Rows from block 7 of a small CTC audio transcriber, named by matrix and row number. Rows with one number belong to one neuron. Each number is 500 + 50 x the weight over its row's rms, rounded and kept within 0 to 999. All counts start at 0. Numbers have three digits each.
After each neuron's rows are labels from the 100 clips, of 14848, where the neuron reaches its highest value: "top examples" is what is common among them. Only what is clearly more common there than usual is listed. The data: short read English sentences (LibriTTS-R).
# fc1: MLP up (model.blocks.7.mlp.fc1.weight, 576x192), inputs 117-155
# fc2: MLP down (model.blocks.7.mlp.fc2.weight, 192x576, transposed), outputs 117-155

fc1.386:549552546491445574449589508503418470580455462576474459513577395443485493494576480488548460495561481552468412525419466
fc2.386:574561503513504539578461510420469510445505531408530524510544466480502515481521554453495475544520463489454490503544524
top examples: the word "i"

fc1.206:490509453556439474500643458519486453555428473515530544559458460514539480572462475559534426491435422526478555549453502
fc2.206:521448514447471496517501503495533532576463355505530551503488448562470495540421472592505467560545547541576407490523488
top examples: the word "the"; the word "of"

fc1.477:563457425434526486438427472387630434527502505616492465404511522604487478467535459524508530548511456548557434596451513
fc2.477:492486448517492559577545534577554442489518505450544521496515461496410493580459631512445478547592527463572514470569501
top examples: voice: male

fc1.192:511541523537486557505504488501477536477503490482478396455600440457425486458433433495456524528445624447419436480377599
fc2.192:470559550446459500523561378492477421435486445477578532485497477467483581506565509459428530554470569481513537526433551
top examples: the word "have"; the word "i"; the word "you"

fc1.342:453559399526438522441541418538591516426559476491561518563511410521509560535436474569519430451452510455496413537514531
fc2.342:540530557556454452546432485517499430491463520307406529465387522513523474528463579422422530509505471515567438498441540
top examples: the word "yes"

fc1.14:462498456479529526465536461496448504466428567460599504461495516462502482478478475567542528508484434577511510545567438
fc2.14:574508531485528502480481516472526447522527617504625534436511503480542520470480463481594347507538470546499549480556484
top examples: the word "only"

fc1.193:509497565604505513508535509446522472411526481523468556653509401497423522477516460501499393445559564526528440451444501
fc2.193:479523425436510540492433544560437530524489552450455471472455529555523504473566549481556535603475524476473579508520492
top examples: the word "to"

fc1.426:506479467492518481426467462514557540514511465562494496472477486496503622517587488563551521578428516536350480447533474
fc2.426:470590506532587517575398492502539547499531465533540483532545453515392508491529500505544496378504442597589492483552403
top examples: the word "i"; the word "said"; the word "shall"

fc1.371:525610502427498504483459551519457401509374511609565528511498552447513552609502492488486522523469591541478460470431530
fc2.371:513397552568540504635432535373321499432478571503468458520409519404534465477477510491432446379500501487538591476508456
top examples: the word "and"

fc1.556:560565459439518433514500527568423527520500451567502534482467479512517429467524495540576502587485546562379426531508587
fc2.556:515509477475492618472510491453489596523527476550502502378532487538488560402557562537447431485528522500589483518456611
top examples: voice: female; the word "asked"

fc1.82:475515585455534521524410523499560554542468522492390476452460535442441435462505486475515461447499440546472477595577492
fc2.82:480509555482559532531389475464538558405593622551473551463572516498454440512503596378602484483415476489417490482532453
top examples: the word "right"

fc1.168:588521485487473481485457556414472391540439514456578395553478537508494544586487489467451511559507506473549446588461500
fc2.168:532538518511574524447531475467548519534480376515491485461443437513559588482508542480499499557595469438502569501555463
top examples: the word "to"

fc1.527:514525406471518463496478469497506520511517470569562477455498445578538515415519461530536438458513463413402432530557567
fc2.527:500550563413466432533510451520417474462473569526488482457477518524449571519455529542442550539395528445531500473472495
top examples: text has "name"

fc1.411:415437472484454561468510487426526510485487493530543429523613555579386559469484505504531548541513465507454454533543463
fc2.411:493607586523483463482468556590486495541536476595462457541452461538525462510545554438493486451561560518535567471513460
top examples: the word "yes"

fc1.0:481483499520556565538605485506417378547533479569546458508636450452537493497458460517505506450552558617516483512415498
fc2.0:478415445462545582496538497476418499501477483475517483389509490462483505524525531509574516594430480452377505520550461
top examples: the word "know"; the word "you"; the word "i"

fc1.117:515522460591475474529481537442456541465498524533507469479479490471592470499459474496538509400439484535429431501461509
fc2.117:443538453576484478530528580492460513490504564515484511398543520535573455482546573423465514530582545434530515403498452
top examples: the word "before"; the word "more"

fc1.181:493569501432563469479497471447486489562498453476406462483559464516487459517438496531482496528428506406484486616465535
fc2.181:554440518483580513511587438478460453563568599507534503613526493604510548526580475482502567558455467540530481492490535
top examples: the word "has"; the word "he"

fc1.370:487586452502533491390439604556493509482485461479529535481456530529491431380555450487638517521553495482419433545432460
fc2.370:530422416493400497507498569487486449535456407437501494518514523452577511477507443466551597448429523405497590469458470
top examples: the word "own"

fc1.319:611513499496536549438557537489448556569469474513503459442534396499489417505435488649550440552493483424497496518568452
fc2.319:435456572457561494479573459486463511537514531468469475422610399485587517434552524408506474623549477555560514521567601
top examples: the word "don't"; the word "i"; the word "you"

fc1.456:529499497557449468470479584508500479460529512491542447505527489514503537534528382531499522547390558424421532444443559
fc2.456:445492541536409469413502576559582469461568601475475455459426465501629471541525419521517476516463557561529504461531552
top examples: the word "little"; the word "a"

fc1.166:477493468534440555486508541536415578521462477545493467501465450488551600592467481617469483584460584497517543564474506
fc2.166:499495544569470574582476584496466519480535443451591582533444527514488491435514439476443637533530471570470512507514490
top examples: the word "it"

fc1.22:531487497574483508500507585531546469497536481562490517548501466568493471465572445545473468551399519521409404434509506
fc2.22:448412599505412547490615524555552529492543555528461492515567613510427483497566517527428540564473538578547473406548487
top examples: the word "yes"

fc1.93:416512490477426580488535433517575432532524403519526535572511437505472525498468423639508464549541470416586519516459541
fc2.93:464502512451471511544555558516484462559468539417498482440492544493510452466532508526490574477472508586526576496514444
top examples: the word "was"; the word "would"

fc1.534:526571543419516513491569475545361547437472534586499521553479493587416453497528408522573535454479547493488429463469466
fc2.534:479510588443508492452548505415486514504495538472405499447459559463460502510439434519562509523411491441469533482617485
top examples: the word "sir"

fc1.326:488555533420405527467486470466558484461439624480475481525495491450459438517512495457546556525543469495505487407462479
fc2.326:425534488385558576556437485470510501444469518503562463459457560513463422538455482444567496532418492418514514556547538
top examples: the word "i"; the word "think"; the word "thought"

fc1.452:452497521507415526490562512527501585511521552510481508429455477458513525548487429541451531543555540558485532480519496
fc2.452:566506400503560512635470493484529466486541498409512515424542497494496510560663485496465593460529550577472469434505458
top examples: the word "it"

fc1.159:541580483474517588483560473435552513466488501612524498477475466548532547484516482522524572482468425485435451518595480
fc2.159:494493510524499522529574553511518471459591462506432487495538602494478507523502517537494497503506469412434370470565591
top examples: the word "here"

fc1.27:461514374502470462532428548531488540480406526671512504389619527477410514491498421512620499493519385527529477513468611
fc2.27:517539486491478506484535604594521523560475527418524515459544637545557544522533499505437603506450459473501529521508547
top examples: the word "sure"

fc1.392:523455519512387481461413406511555421514474521515549513559587485464395552554530446474482554551459549537499547510463554
fc2.392:490513544491456446360396590533503491529493531496494463493553411435512558482578511521562591492507547472449556522497481
top examples: the word "and"

fc1.526:457504441440469496469499489538584539529516469483567465539467411577527545480521402581551557500497504590412565403489499
fc2.526:502481436507472552531510405450496599485514486520477491537482487439378404484432491502490493554502458500529560586508516
top examples: the word "was"

fc1.280:564502456446537483488468456497477527497472492410583523403420540430543361470424472494535498456488443487422500476452485
fc2.280:497477461493490502547447493436506563461504532471469507480574477587459507544524519495523385492598476463562552498499570
top examples: the word "was"; the word "still"

fc1.136:438515467553562519507444556459561472504430449512539466583519558504457550605486460573524498464443513530557492545428543
fc2.136:592517564449485429496594568516460485540475518488434511484528529525440481460530476487486486544546457466523560463497476
top examples: the word "was"

fc1.56:541555476410539447410517463513471565416435550501500436473465441506572416480465512474515487494479430554454506462468430
fc2.56:547416504570416464569491509451414512565524468451551503594494531495560563474622514489535442462455526554434542421523519
top examples: the word "on"

fc1.327:551505428600472440574476502468512505436434534566471455448571433602539499509467464592481489512478412478480535399529490
fc2.327:541526434484467579550478488479499494479520495516517482489463584529437492529597549462651515526509394503491504465451486
top examples: the word "these"

fc1.225:502559440445421499507438491562486476522489460540464510532583499479430438495478426495495470491513441465499442491538559
fc2.225:456594507489417499522534488527462528482518446528493509483586477418461500477530406423522545487490446433540488462444559
top examples: the word "never"; the word "i"

fc1.115:483487496532426417420558564531501489468331486545441500486522495525464424559537463484530479482482439488487463583418542
fc2.115:471501466538464502499563524431398458517534481485442497453491505529492457497521461364507474543552485523573489544439477
top examples: the word "her"

fc1.445:536528528435418462451604517492396480521465375560526447480432507560470484525485436508429467595572529512469550572455406
fc2.445:460426424446445577574484438541486554460414574512538502405413564412410490474509497544469550532357479439417481510592516
top examples: the word "tell"; the word "you"; the word "i"

fc1.112:502504419496557496540499580431515476477511458537541476571465405501519599493453447518553505556567518491517433595387493
fc2.112:507551524449481536524526453497534486475438551426455557430467459432401516529603427524484611510496437430516576508579455
top examples: the word "know"; the word "no"

fc1.536:525461451573491455402461523489556484450496551469490437532499517455529510574553459570556500422438496527404514477530644
fc2.536:512493509556448503512509496479454482460573565486539524470523583469507496456606461498559495527426533568461487476566474
top examples: the word "looked"; the word "at"; the word "look"

fc1.468:549463494523410512445475536478482483595509430473494466423555412625464513442531441608540438544495470429529540462508509
fc2.468:456443610515447507449466423464571439507524555455569501505447542460522575508467460447527547444423527446497503440409545
top examples: the word "was"; the word "it"; the word "is"

fc1.555:549632485389540536467497476536514456426558516481535469514463438479418520485471408509576496498531539485552473505472417
fc2.555:484590524572526464562469507473455451573528509516498520447530532581575504519506495534405466535448512526530549412332432
top examples: the word "will"

fc1.106:482561506495400530480612472475492484508487443611439525452619448504448468498509435592544505416499427485479433561535508
fc2.106:489521543595516509439479543400554520545534517444504459474405513478518465491491465497531545458515524486495558491513464
top examples: the word "where"

fc1.178:601564465490587550445454603427560562513375407590471488476458461435522564523537508493533433447479484537474502508561485
fc2.178:510508497427523520412612430583476615552472490546446533406417453546447528503551552496520457564520519559543434365516479
top examples: the word "man"; the word "a"

fc1.318:457471453596484392481498554438427431509527548559461524424523459541556523519604458479561490495497574590463555489565475
fc2.318:572487550553525485498527430458507446479524469496485421518540463441428578484523469521540491535476455531539536574434535
top examples: the word "like"; the word "look"

fc1.288:493547490488526458485471505476524513488526463474496400492477505476493568439481440478598456484509524477398542467442583
fc2.288:495598435481459506531465553538494553438537518509448513485394474509512469497435481494499483474440519455504493433520529
top examples: the word "little"; the word "a"

fc1.120:554500442505566525410499502512507596472508509525440558495550418535506489479560520481576447499444455500423459528454407
fc2.120:479530522538465456531357518503490469485472443473530507490521511450554561475490654533552489553463422451575667458487388
top examples: the word "you"

fc1.176:502594546446456500518455470466429431478524501504451447505530515490451453462537483534561499466539482589541337443490516
fc2.176:413509430488593504451541491526530514512511396514505487591541540466491471451489453556473442488568446495490517464413482
top examples: the word "on"

fc1.194:542512404522412547486551426468486552465441513519497494473550495574447440453471435525488477483383496442537438557505567
fc2.194:507457510489589487573498539379430480433561537566395485466455559541470517467486540430486540566495430438468436594467554
top examples: the word "her"

fc1.28:542466440504446493528471486467437451512523534560533500552591468543518396533400483541481500505534521533491547457517449
fc2.28:401474548505469502577444526432514487509389495470528527497543518433552484509555576410463444562442526550511607475513562
top examples: the word "know"; the word "i"; the word "you"

fc1.229:473450434516401407463477581448494423475486485444467518469471496551476521451513442510528483573582503499430543421466525
fc2.229:510508524509530524491519491521402506560479538542621511558547544434459497551533502522519525558436553554490487594547521
top examples: the word "like"; the word "it"

fc1.40:494460454533438448409487491458363431490534472482530507512448528453467532456495457497548471595504544521428525440540493
fc2.40:492466497452544525431520552594541534524583538491571529369474418528523488475445504538513555477518553403574493535526417
top examples: the word "like"

fc1.249:496483523476554534509518441510479470467478504570474536513573378477484459529419457482506462452578462472439509511466477
fc2.249:421279484545585505456488467515487465438411493452428516516492477541508589450475518508513534415535453408490510487529481
top examples: the word "any"; the word "anything"

fc1.550:539566484532454489508537537471599369508537555552497485540472433449428507442408500587485505499601461460590493492391548
fc2.550:432470465488516484549620489476482540535493557598585526556435497400521453513502474503417554507591526600528462437529489
top examples: the word "a"; the word "of"

fc1.190:493463488459458558509553535511599617503499496507520549487477495449484553498606471450541616524457472485468515499499481
fc2.190:551494419528488564416506455443549378465510503414468484538465490569595408509511531450488476504536463586516543557483504
top examples: the word "again"

fc1.558:474521497470518570397520529443543473505509478588442530519504424468545487518613452480601500509543496476463445461442524
fc2.558:527453612555469478547540535475522448543498530493474495484475567513523449493565498446525501455422535518513495467419465
top examples: the word "again"

fc1.537:474541486453486544471474517539554566496484529522460546402465481528481440451496413481497399522521527413482366545527532
fc2.537:460436518551450524467433411542367460475468514529529485407595435544528564530524525552526520427451583433511483556484452
top examples: text has "perhaps"

fc1.265:537533392468462585482460487467488592504484509580493529463508487594481508492566469569585513535470481474491495454599584
fc2.265:569424564350484555472531473480415457499442549513492544426449518452451506480543494466419580550483565494477550496444536
top examples: the word "hand"; the word "his"

fc1.29:537531572541474546466514520603530545612528431475535494448598468551431479393447468466513453484529551528532439494472470
fc2.29:483454468497512421518570438538477401440483573522505575546607542485503519518471438475488522453471449566555527518473478
top examples: the word "don't"

fc1.401:532529510434546481470479481543499438455462463531564493538590435547494480568442483547471521487592491444542574555463465
fc2.401:492443456535444550534626381423510542380467468607458454587463424450441568461615494491467548433491499515531507558496530
top examples: the word "to"; the word "be"

fc1.32:504467410532510497479498551437589477480515591537535429428497527514575518450561447555629499429468534494426468563466454
fc2.32:513504563503493489584489364406512476497477520492541488631530480442516472460542520450430490538423514435473537546631587
top examples: the word "you"; the word "me"

fc1.212:485461515559440467409412429422441479518412466518529458495530496549479522520541430476505537513414458543427511502563565
fc2.212:520418572491557463524508460397451465524484522571522524432486549501507550465552483420466564599464508508495498493558521
top examples: the word "looked"; the word "at"

fc1.6:445479337571481473467544519536449393428516452581547448523604449537501436494483393483491492440473427545498467472549500
fc2.6:516434530531481506464466446432478484534465428501548513525660466527483505506447495445575461450534473494569431467563496
top examples: the word "over"

fc1.195:437586523589490489505488503526524459501523450469601573534552418486478466458453494593536424509562441513512522571438465
fc2.195:511371439472520498479496489479515576544454464510535473458490546554491529474569526508528548509441474442422536450538553
top examples: the word "you"

fc1.475:472526424433466517460430463498420549547438379496419582463492443516475509517497484479535393428520544493564505517508509
fc2.475:506475540541468518520540472395572469524468523479437501538584458418580558490625589435458551545502417505452460515480480
top examples: the word "what"; the word "is"

fc1.339:495484488584531502391512464488373506558541536490601437561526488458450459409581486423503521523416467387420452519468494
fc2.339:467522539550557496445480384541495449493455453436494506533524586602562506520500528500595448481397478415466610456486462
top examples: the word "told"

fc1.90:526460487572542536544529424466503509472514443518575474547525438577377521474498434482506550463519480562490520512482497
fc2.90:492553576443458510533477512450578411468439507503477473451522522463444538472486540455496486451478419569505552536548541
top examples: text has "voice"

fc1.449:519483499502440500428527469441388451565462502541557487525537401518529554462431478511542514548521461503494453511513493
fc2.449:469434521472499532531466509447458485492542496443519530509522499479518576420521578446510533584509519397521529515483514
top examples: the word "make"; the word "take"; the word "a"

fc1.260:514511493432493569481587470505635470456527536495474507544574390545442555435540456565511537477575477509495475420453461
fc2.260:394537446520562484484482581505548406504554437532665474564520529555522582516498537502496476513481531550503457552497558
top examples: the word "you"; the word "i"

fc1.575:538499444499497416347442452531459462496421466533590475506468468515487495578466446458499522486530557467405432483465479
fc2.575:528474573504425453601408576496530415443535542607434495512478454405495497517474486463430529452533513548532524487440478
top examples: the word "by"

fc1.512:478504499540415514539569484542456601468416449672469497412552526421506464520481497558574486481516417562488464553561534
fc2.512:592556444535575410502480533485506485488507476468544459542559589528476434492529525440504557518502476425407542497522535
top examples: the word "where"; the word "there"; the word "is"

fc1.13:531548552563458414377475546507454391560436542513537467473503474460531431552444466479534470548534541500524483608484477
fc2.13:447547532524546393493525445430464409440459582486448445465478481508601451451530547512472491467561544503623561546478489
top examples: the word "must"; the word "much"

fc1.44:526500355451491395497574508513464506422547563574575504546564459533598555539544444608525444574516483490504500530506449
fc2.44:545543584506462473517410566459542562489562520435453495550415477491598427528452540448485487403512392493472502460487605
top examples: the word "i"

fc1.355:528537438494452529416492574552466575575490405459579444505472482487514519459457464573519532467562413528495430504475487
fc2.355:467496573493595503519505472455525557482495533476562504495569510449564504450599477444503569517557544436470592617546483
top examples: the word "don't"; the word "i"; the word "know"

fc1.476:477510446527488500465493522464474504497439535532490496557446521500491527500621483503678458451563573562499399482484502
fc2.476:494545470416431469460547514509550381418496512548488509446427478412490498515342511537483476464494453569611517614462516
top examples: the word "own"

fc1.437:525488451514450542408522522486526535544545464560565488472603472478448568453460480518526452515532509520422463505500528
fc2.437:504510513450423466439477513470502516569490416459492537518465550485506465500390503435573622491492502457435562423524547
top examples: the word "you"; the word "have"; the word "how"

fc1.444:621453493500492540490523541574465536502508541520496497488542473424511525542552496575472434493501387646429450552518533
fc2.444:443548563478554430526597509505531482493501522467551479463470473511469542457497471439427449506556550602572525454510523
top examples: the word "it"; the word "it's"

fc1.459:472486451559480511415513608461432396523462530510521407490469564483523485441593451486533505503564542495519522499499367
fc2.459:371563504465454503467429472512512544435545554501526554572620407562521521490417421405464508463495596544528470487531528
top examples: voice: female

fc1.110:575548502532373536476540534422462418605470478566513446440448492580539516587536430538561515501473558503505572411512503
fc2.110:393478549516454522457472447431549476420506417454518526535530484534513607480499466575543492484431571475447526448481436
top examples: the word "was"

fc1.287:574499486448467557415457582460417437529481530458512480514546483554530453472535447471525448406519535573527430510399504
fc2.287:364512564533544552524492561522546433409445477474433479517569488516473447450478513426516532392528575445515567402504431
top examples: the word "on"

fc1.428:518577537573459441468473534398535494617549548553425437459497480490491595495578457522577451473539566481521518465547534
fc2.428:576477564476496508457602446461496486461483580547394487486487456500477537468547516506405606502464513576479446373520538
top examples: the word "man"

fc1.497:552521519592497520526468513450366506614460452613515450506581466563529459534558490449498533465455548495473520502518498
fc2.497:388549549468438459429551490488552561553429515434484489472412549484479526564467517474495457509478441546556608510496492
top examples: the word "and"

fc1.200:581640505485506409468460497486473542518465431484450456531464519579535477537446408483427427566563518454558485530547500
fc2.200:423560488415492523503443444401504436442406337449522491448523570557501431477469541489545523491459553418480555500567530
top examples: the word "must"

fc1.330:486543498424514490545425486448473544496411517551483553436590522574500520527527465573579457523466430485507422545499478
fc2.330:497555485541507633523508525523474540568514536563448511416437490520458543522480458567476535487530511432530517491459433
top examples: text has "perhaps"

fc1.119:479509388547498483502525448516464476523363424616496525515600429487502439514434447491437483495472413546513492589523515
fc2.119:512565444489477460511454546517524531512451433498468490511595515434442473524508436419451502446475497505557507450560502
top examples: the word "never"; the word "i"

fc1.301:490564455452514419490473582512413503432438539534520421484561527506552484468444456446458474520528528434458479597560514
fc2.301:474550436503592460528562494482508435560544554465477470521453486550602542489484531423523456528465528574502501443455473
top examples: the word "sir"

fc1.164:538499477507451486427506557435528586587426596493598419468532474566530463414550466457477565559447483429468547453428545
fc2.164:411498599528455493558579457565513478430393465448495480535510428515536595540419467523522449523478597456474440579489480
top examples: the word "i"

fc1.21:549502447596486498532495618523450485442544493506534463539489514634442493463414479566519522540515427479419521463430543
fc2.21:533535399484559570469505492611468572477444469547486516489449545459513476445537538519588500474531540451590495530497504
top examples: the word "i"

fc1.557:609541464557474428527464506466479478483336541535531428442593503452439527491443487526502431580449466475407431549521577
fc2.557:417490492577503416478439499536513438453454511470463528550490586507467579493535559478396488562517479485493453561522516
top examples: voice: male; the word "this"

fc1.400:457480432475506468514454577495528482560493486518546467461508527439502543477552457505508487576520562524445490483467544
fc2.400:531568569518556484505561494504479478534545439438544512629554475488512476520465515519485504523450429474631522396427525
top examples: the word "looked"; the word "at"

fc1.46:510522548552457582441508592473505468583465460603474469601487502561548536550547437490498474545527507527435437466422552
fc2.46:485434584539469629545530532517573415591438576561507466487533464541474514540474453515493478401418479519508450412446424
top examples: the word "again"

fc1.36:487559447478419478457414475413442405463485441476516494497521505532550476537545469485528523436545532477483425440541510
fc2.36:457521493511481480484549492422513583583602476513457485530434528522539456465543524487498526421448514522475461469443532
top examples: text has "woman"; the word "a"

fc1.416:447574489508571414452541477518551450467519416494490525582439508441489445434490475514523438554592459477436486556470543
fc2.416:579424493484508611486461453529541516517497475487510580495526550541447591463490422564536538548431641466496486417512537
top examples: the word "the"

fc1.266:441474518545579512512600409447412492473493543528540433509550472483510491427487460467518548521477459505445538505443470
fc2.266:518456425593526504546497454475452546490402573542487494467620587574463521487505544506475506528412485429428551452571569
top examples: the word "all"

fc1.491:429508376391563498515470527410470445543543472531552466589509536557511479565407461473508500543477484541426480574425569
fc2.491:359515414480499501523531474603470503482448501450478483374518524477617426511466573550544540480518461426612465534516387
top examples: the word "dear"; the word "my"

fc1.33:553536414479582511536507493510470509469465429532426519430468505415482403548482432483485440448476459521558522520530487
fc2.33:431508494444473470528545530479498476545562533424533476566532510511500541569536480501530548433451502435532472454466499
top examples: the word "have"

fc1.248:459581448396530518520494511546459497537441444472581447519496489426492454486536460508499503545510502469468501491461489
fc2.248:469535573574393512479517637460423429387469477467461505473491535500501431526446467492599502465601522451446468484491324
top examples: the word "going"

fc1.24:512546498521518417520466494487426503529472532460571485494533456510471587426548503539572478572495459398553472518444404
fc2.24:478492464447402501530508450404595477506479549515487542505503520502582511443537569560441499540521521512437506500460583
top examples: the word "must"; the word "be"

fc1.304:564493482509496428526519530535476480471433531501483532516546492414485585533471460551494479494564539485409432445478502
fc2.304:469489440556561459509426495534618494464499486555454483507481550560527623514489518480460467615535465526461490450594475
top examples: the word "up"; text has "suppose"

fc1.322:497547429491476548441498546549455546624483442516577522526535540479514458536453484548518474460496481492495480571530424
fc2.322:548479560531527538401438481382529489512495571451456473527545493476521486416522467493528573462555469543495526482581489
top examples: the word "you"; the word "don't"

fc1.129:531545445498481458469442500507493461443524426443444494489502482433564545526553427539496465432465554543459481512526465
fc2.129:440583507501498470482542541563471519559458472492534493451492488508469491527546486523479430579516485522590475497521564
top examples: the word "well"

fc1.568:524510567453539552384473522559458529588523447525573539466519454595469456488485458491500484592587450451542428568459455
fc2.568:494491420500607519557547371480571488544490634505496531518501506479550459476494440506499518472595528536567520570443589
top examples: the word "don't"; the word "i"

fc1.245:521555568442486597479467568537404516619437429599500532490472516466440426497552461484598498476498449570508392567422444
fc2.245:593434389405527442508473508519610554434551539516453511526551446484534473515542516491453406447492533532433555472499574
top examples: the word "the"; the word "man"

fc1.184:542470625422460524514517596479474505579486512497475576578469495588466411463461470479461513472563492518508454438517526
fc2.184:460359455493460572536505478427499571593504457517547468512493590534515513475398526512464477528499548399504568442515467
top examples: the word "day"

fc1.186:510567529439487459538540519507416427454416533592517491533464472463518562578548472567535415533531521501527515447500488
fc2.186:464465510479489479522499465496470450460526517527597471512484507440500448482514560515498603574385520490508497417546575
top examples: the word "tell"; the word "you"; the word "i"

fc1.284:536538455430520545500477506508502446515458482538605526556542481504428578511447509572549538534393462582464377514457502
fc2.284:518424529523542443491432538476545435575550609417544491438533467438585467470461588495513456489419590564573522518478551
top examples: voice: female; the word "yes"