A small CTC audio transcriber, trained from scratch: width 192, batches of 384.
Rows from block 9, named by matrix and row number. Rows with one number belong to one neuron. Each number is 50 + 15 x the weight over its row's rms, rounded and kept within 0 to 99. All counts start at 0. After the name is the row's rms in percent of the matrix's.
# fc1: MLP up (model.blocks.9.mlp.fc1.weight, 576x192), inputs 96-191
# fc2: MLP down (model.blocks.9.mlp.fc2.weight, 192x576, transposed), outputs 96-191
fc1.285 106:63 43 48 34 57 38 54 42 58 32 37 61 58 56 57 34 57 45 43 48 29 59 64 62 54 47 48 54 50 66 63 89 43 68 36 42 61 62 14 20 65 51 47 62 45 48 38 51 43 33 44 51 33 46 70 30 46 59 62 74 63 37 64 44 31 39 61 57 46 35 46 42 36 63 53 33 40 58 58 23 46 68 35 62 46 58 65 47 33 69 16 61 36 74 46 48
fc2.285 105:56 45 58 32 38 66 34 46 48 59 73 30 43 28 39 55 33 42 80 61 62 51 52 57 76 66 45 74 59 19 34 59 67 21 46 72 61 61 49 50 36 40 31 56 48 45 44 50 69 52 48 49 56 31 39 68 65 86 65 45 56 60 28 56 00 71 46 49 23 53 47 65 40 80 56 51 55 69 65 58 40 55 50 25 29 65 47 46 28 53 40 49 33 19 56 55
fc1.286 026:51 53 67 30 38 50 35 33 18 71 55 57 77 87 62 64 64 17 35 19 44 82 46 65 40 33 66 37 56 42 59 65 62 54 47 54 77 59 48 61 44 09 66 42 68 71 41 12 70 59 42 41 55 77 48 47 32 35 58 63 38 47 38 50 72 55 64 49 31 49 48 45 54 34 60 79 28 37 76 60 57 70 34 51 34 45 58 45 44 72 62 43 60 64 41 51
fc2.286 051:49 49 58 49 45 54 63 44 33 57 57 46 56 53 52 62 47 53 46 43 23 63 39 54 62 26 55 43 51 51 55 70 52 65 46 54 60 48 52 50 53 32 57 48 55 54 58 14 56 62 46 44 47 63 30 67 50 49 56 60 45 53 57 60 63 57 57 46 37 44 63 58 69 40 63 65 51 45 57 53 55 52 53 37 45 43 54 54 29 94 58 50 48 59 57 44
fc1.287 102:36 47 46 50 47 42 62 54 33 48 49 48 48 41 59 59 73 05 06 21 40 71 57 34 37 43 44 60 44 30 57 47 49 32 43 44 42 64 23 23 58 47 68 51 69 39 50 21 99 71 48 48 29 81 48 38 54 38 42 21 43 82 31 49 51 47 44 28 34 52 59 70 29 66 66 37 52 57 70 42 37 61 26 55 58 34 27 67 68 44 58 55 47 34 55 29
fc2.287 098:54 77 49 60 40 45 68 54 61 22 56 52 36 43 56 62 56 83 70 59 42 64 46 26 66 68 53 57 50 15 35 24 60 50 62 62 34 27 49 48 34 81 66 70 52 44 76 76 44 48 77 53 23 66 81 07 36 09 47 46 53 64 51 28 54 18 59 47 56 39 48 52 59 47 35 53 57 43 34 28 54 54 34 60 34 65 57 51 33 39 54 46 58 51 44 48
fc1.288 122:56 74 63 40 58 38 59 38 48 47 53 42 48 46 29 62 37 32 57 35 26 55 26 73 38 16 37 28 54 43 22 52 43 46 31 40 57 35 54 56 49 66 55 54 64 70 48 26 32 53 69 43 40 59 68 46 30 33 66 79 58 44 42 37 40 19 50 46 25 57 60 54 58 29 46 41 46 51 92 48 68 44 41 54 49 48 45 43 62 92 33 39 23 77 85 68
fc2.288 122:55 44 51 89 29 39 45 56 28 52 80 76 40 52 67 52 79 39 50 52 30 48 30 42 54 45 39 45 26 66 27 84 41 17 51 49 53 44 46 44 41 41 41 59 58 58 71 48 55 61 52 32 22 27 31 31 77 59 43 54 50 43 55 59 66 25 39 28 59 78 44 51 50 54 62 73 47 36 38 49 34 68 69 47 53 74 51 49 76 43 50 55 40 35 61 74
fc1.289 096:62 61 60 29 37 60 28 40 51 52 39 50 56 43 37 72 53 38 27 41 33 39 51 59 70 39 63 38 52 31 59 58 51 33 53 54 65 50 42 32 49 51 50 57 73 36 46 35 39 45 58 46 60 52 28 37 49 31 45 47 42 54 68 58 55 32 43 23 53 52 53 43 94 37 53 68 58 52 78 58 72 55 62 32 59 34 67 57 62 55 33 54 81 67 34 21
fc2.289 081:50 45 70 53 55 45 42 49 64 44 53 60 47 56 59 69 74 60 61 20 26 45 39 38 34 18 73 31 49 35 50 65 11 51 31 60 48 18 44 58 49 56 59 35 58 42 28 39 40 27 66 59 55 75 34 39 79 50 38 56 38 64 44 57 54 53 61 31 43 52 43 76 46 47 55 51 47 55 65 56 81 57 74 65 31 55 40 26 58 66 49 65 54 67 26 71
fc1.290 097:25 61 48 56 96 33 69 45 41 58 95 60 60 79 14 50 41 50 63 51 45 75 41 60 53 49 58 37 53 23 47 26 47 63 57 42 46 43 60 05 48 41 43 77 44 56 57 45 40 67 66 50 57 16 63 50 51 56 64 20 34 40 40 43 45 27 36 44 50 41 56 53 30 77 49 70 56 85 52 46 31 56 52 41 67 63 59 18 33 79 44 51 79 46 40 67
fc2.290 100:68 43 32 33 49 68 67 40 52 75 46 28 34 45 30 29 64 56 32 59 33 47 78 46 62 61 28 50 64 33 46 62 46 35 41 63 62 48 35 55 21 33 35 71 57 43 59 46 84 63 40 28 33 40 69 73 53 72 53 49 22 58 61 57 54 51 25 46 50 60 51 64 79 26 68 53 54 44 79 52 56 28 53 46 38 60 41 59 26 29 51 40 61 43 52 24
fc1.291 024:42 61 51 34 40 31 42 34 18 64 75 69 70 84 64 55 51 37 26 32 33 67 37 54 50 19 44 18 32 42 55 67 54 59 36 55 76 52 35 47 65 33 61 29 64 51 61 04 70 60 45 60 47 67 33 45 35 43 48 64 33 49 60 48 76 61 61 51 41 38 58 73 53 30 69 79 15 43 47 61 61 64 57 37 32 34 56 52 41 54 50 47 72 41 57 57
fc2.291 051:49 49 58 49 45 54 63 44 33 57 57 46 56 53 52 62 47 53 46 43 23 63 39 54 62 26 55 43 51 51 55 70 52 65 46 54 60 48 52 51 53 32 57 48 55 54 58 14 56 62 46 44 47 63 30 67 50 49 56 60 44 54 57 60 63 57 57 46 37 44 63 58 69 40 63 65 51 45 57 53 55 52 53 37 45 43 54 54 29 94 58 50 48 59 57 44
fc1.292 116:44 25 51 37 59 62 52 34 48 53 20 45 50 60 48 60 41 38 48 31 47 63 55 75 45 21 51 47 47 71 54 67 44 77 22 51 68 47 55 38 39 29 52 63 48 72 78 41 48 61 32 41 64 59 52 60 32 21 48 52 25 50 42 43 43 69 42 54 58 44 64 56 15 37 87 31 56 57 33 49 55 50 69 46 35 33 49 38 48 84 44 34 27 53 72 38
fc2.292 112:61 51 46 36 61 29 65 42 61 42 37 45 54 48 28 34 61 49 80 67 45 46 25 40 70 58 49 44 34 71 34 42 77 30 54 42 57 58 61 57 25 59 25 81 48 71 40 59 50 37 42 41 50 35 34 30 19 49 82 47 29 35 47 41 35 43 56 68 61 71 63 24 37 50 53 77 75 61 44 51 45 39 60 30 49 65 51 60 54 49 61 54 63 69 72 02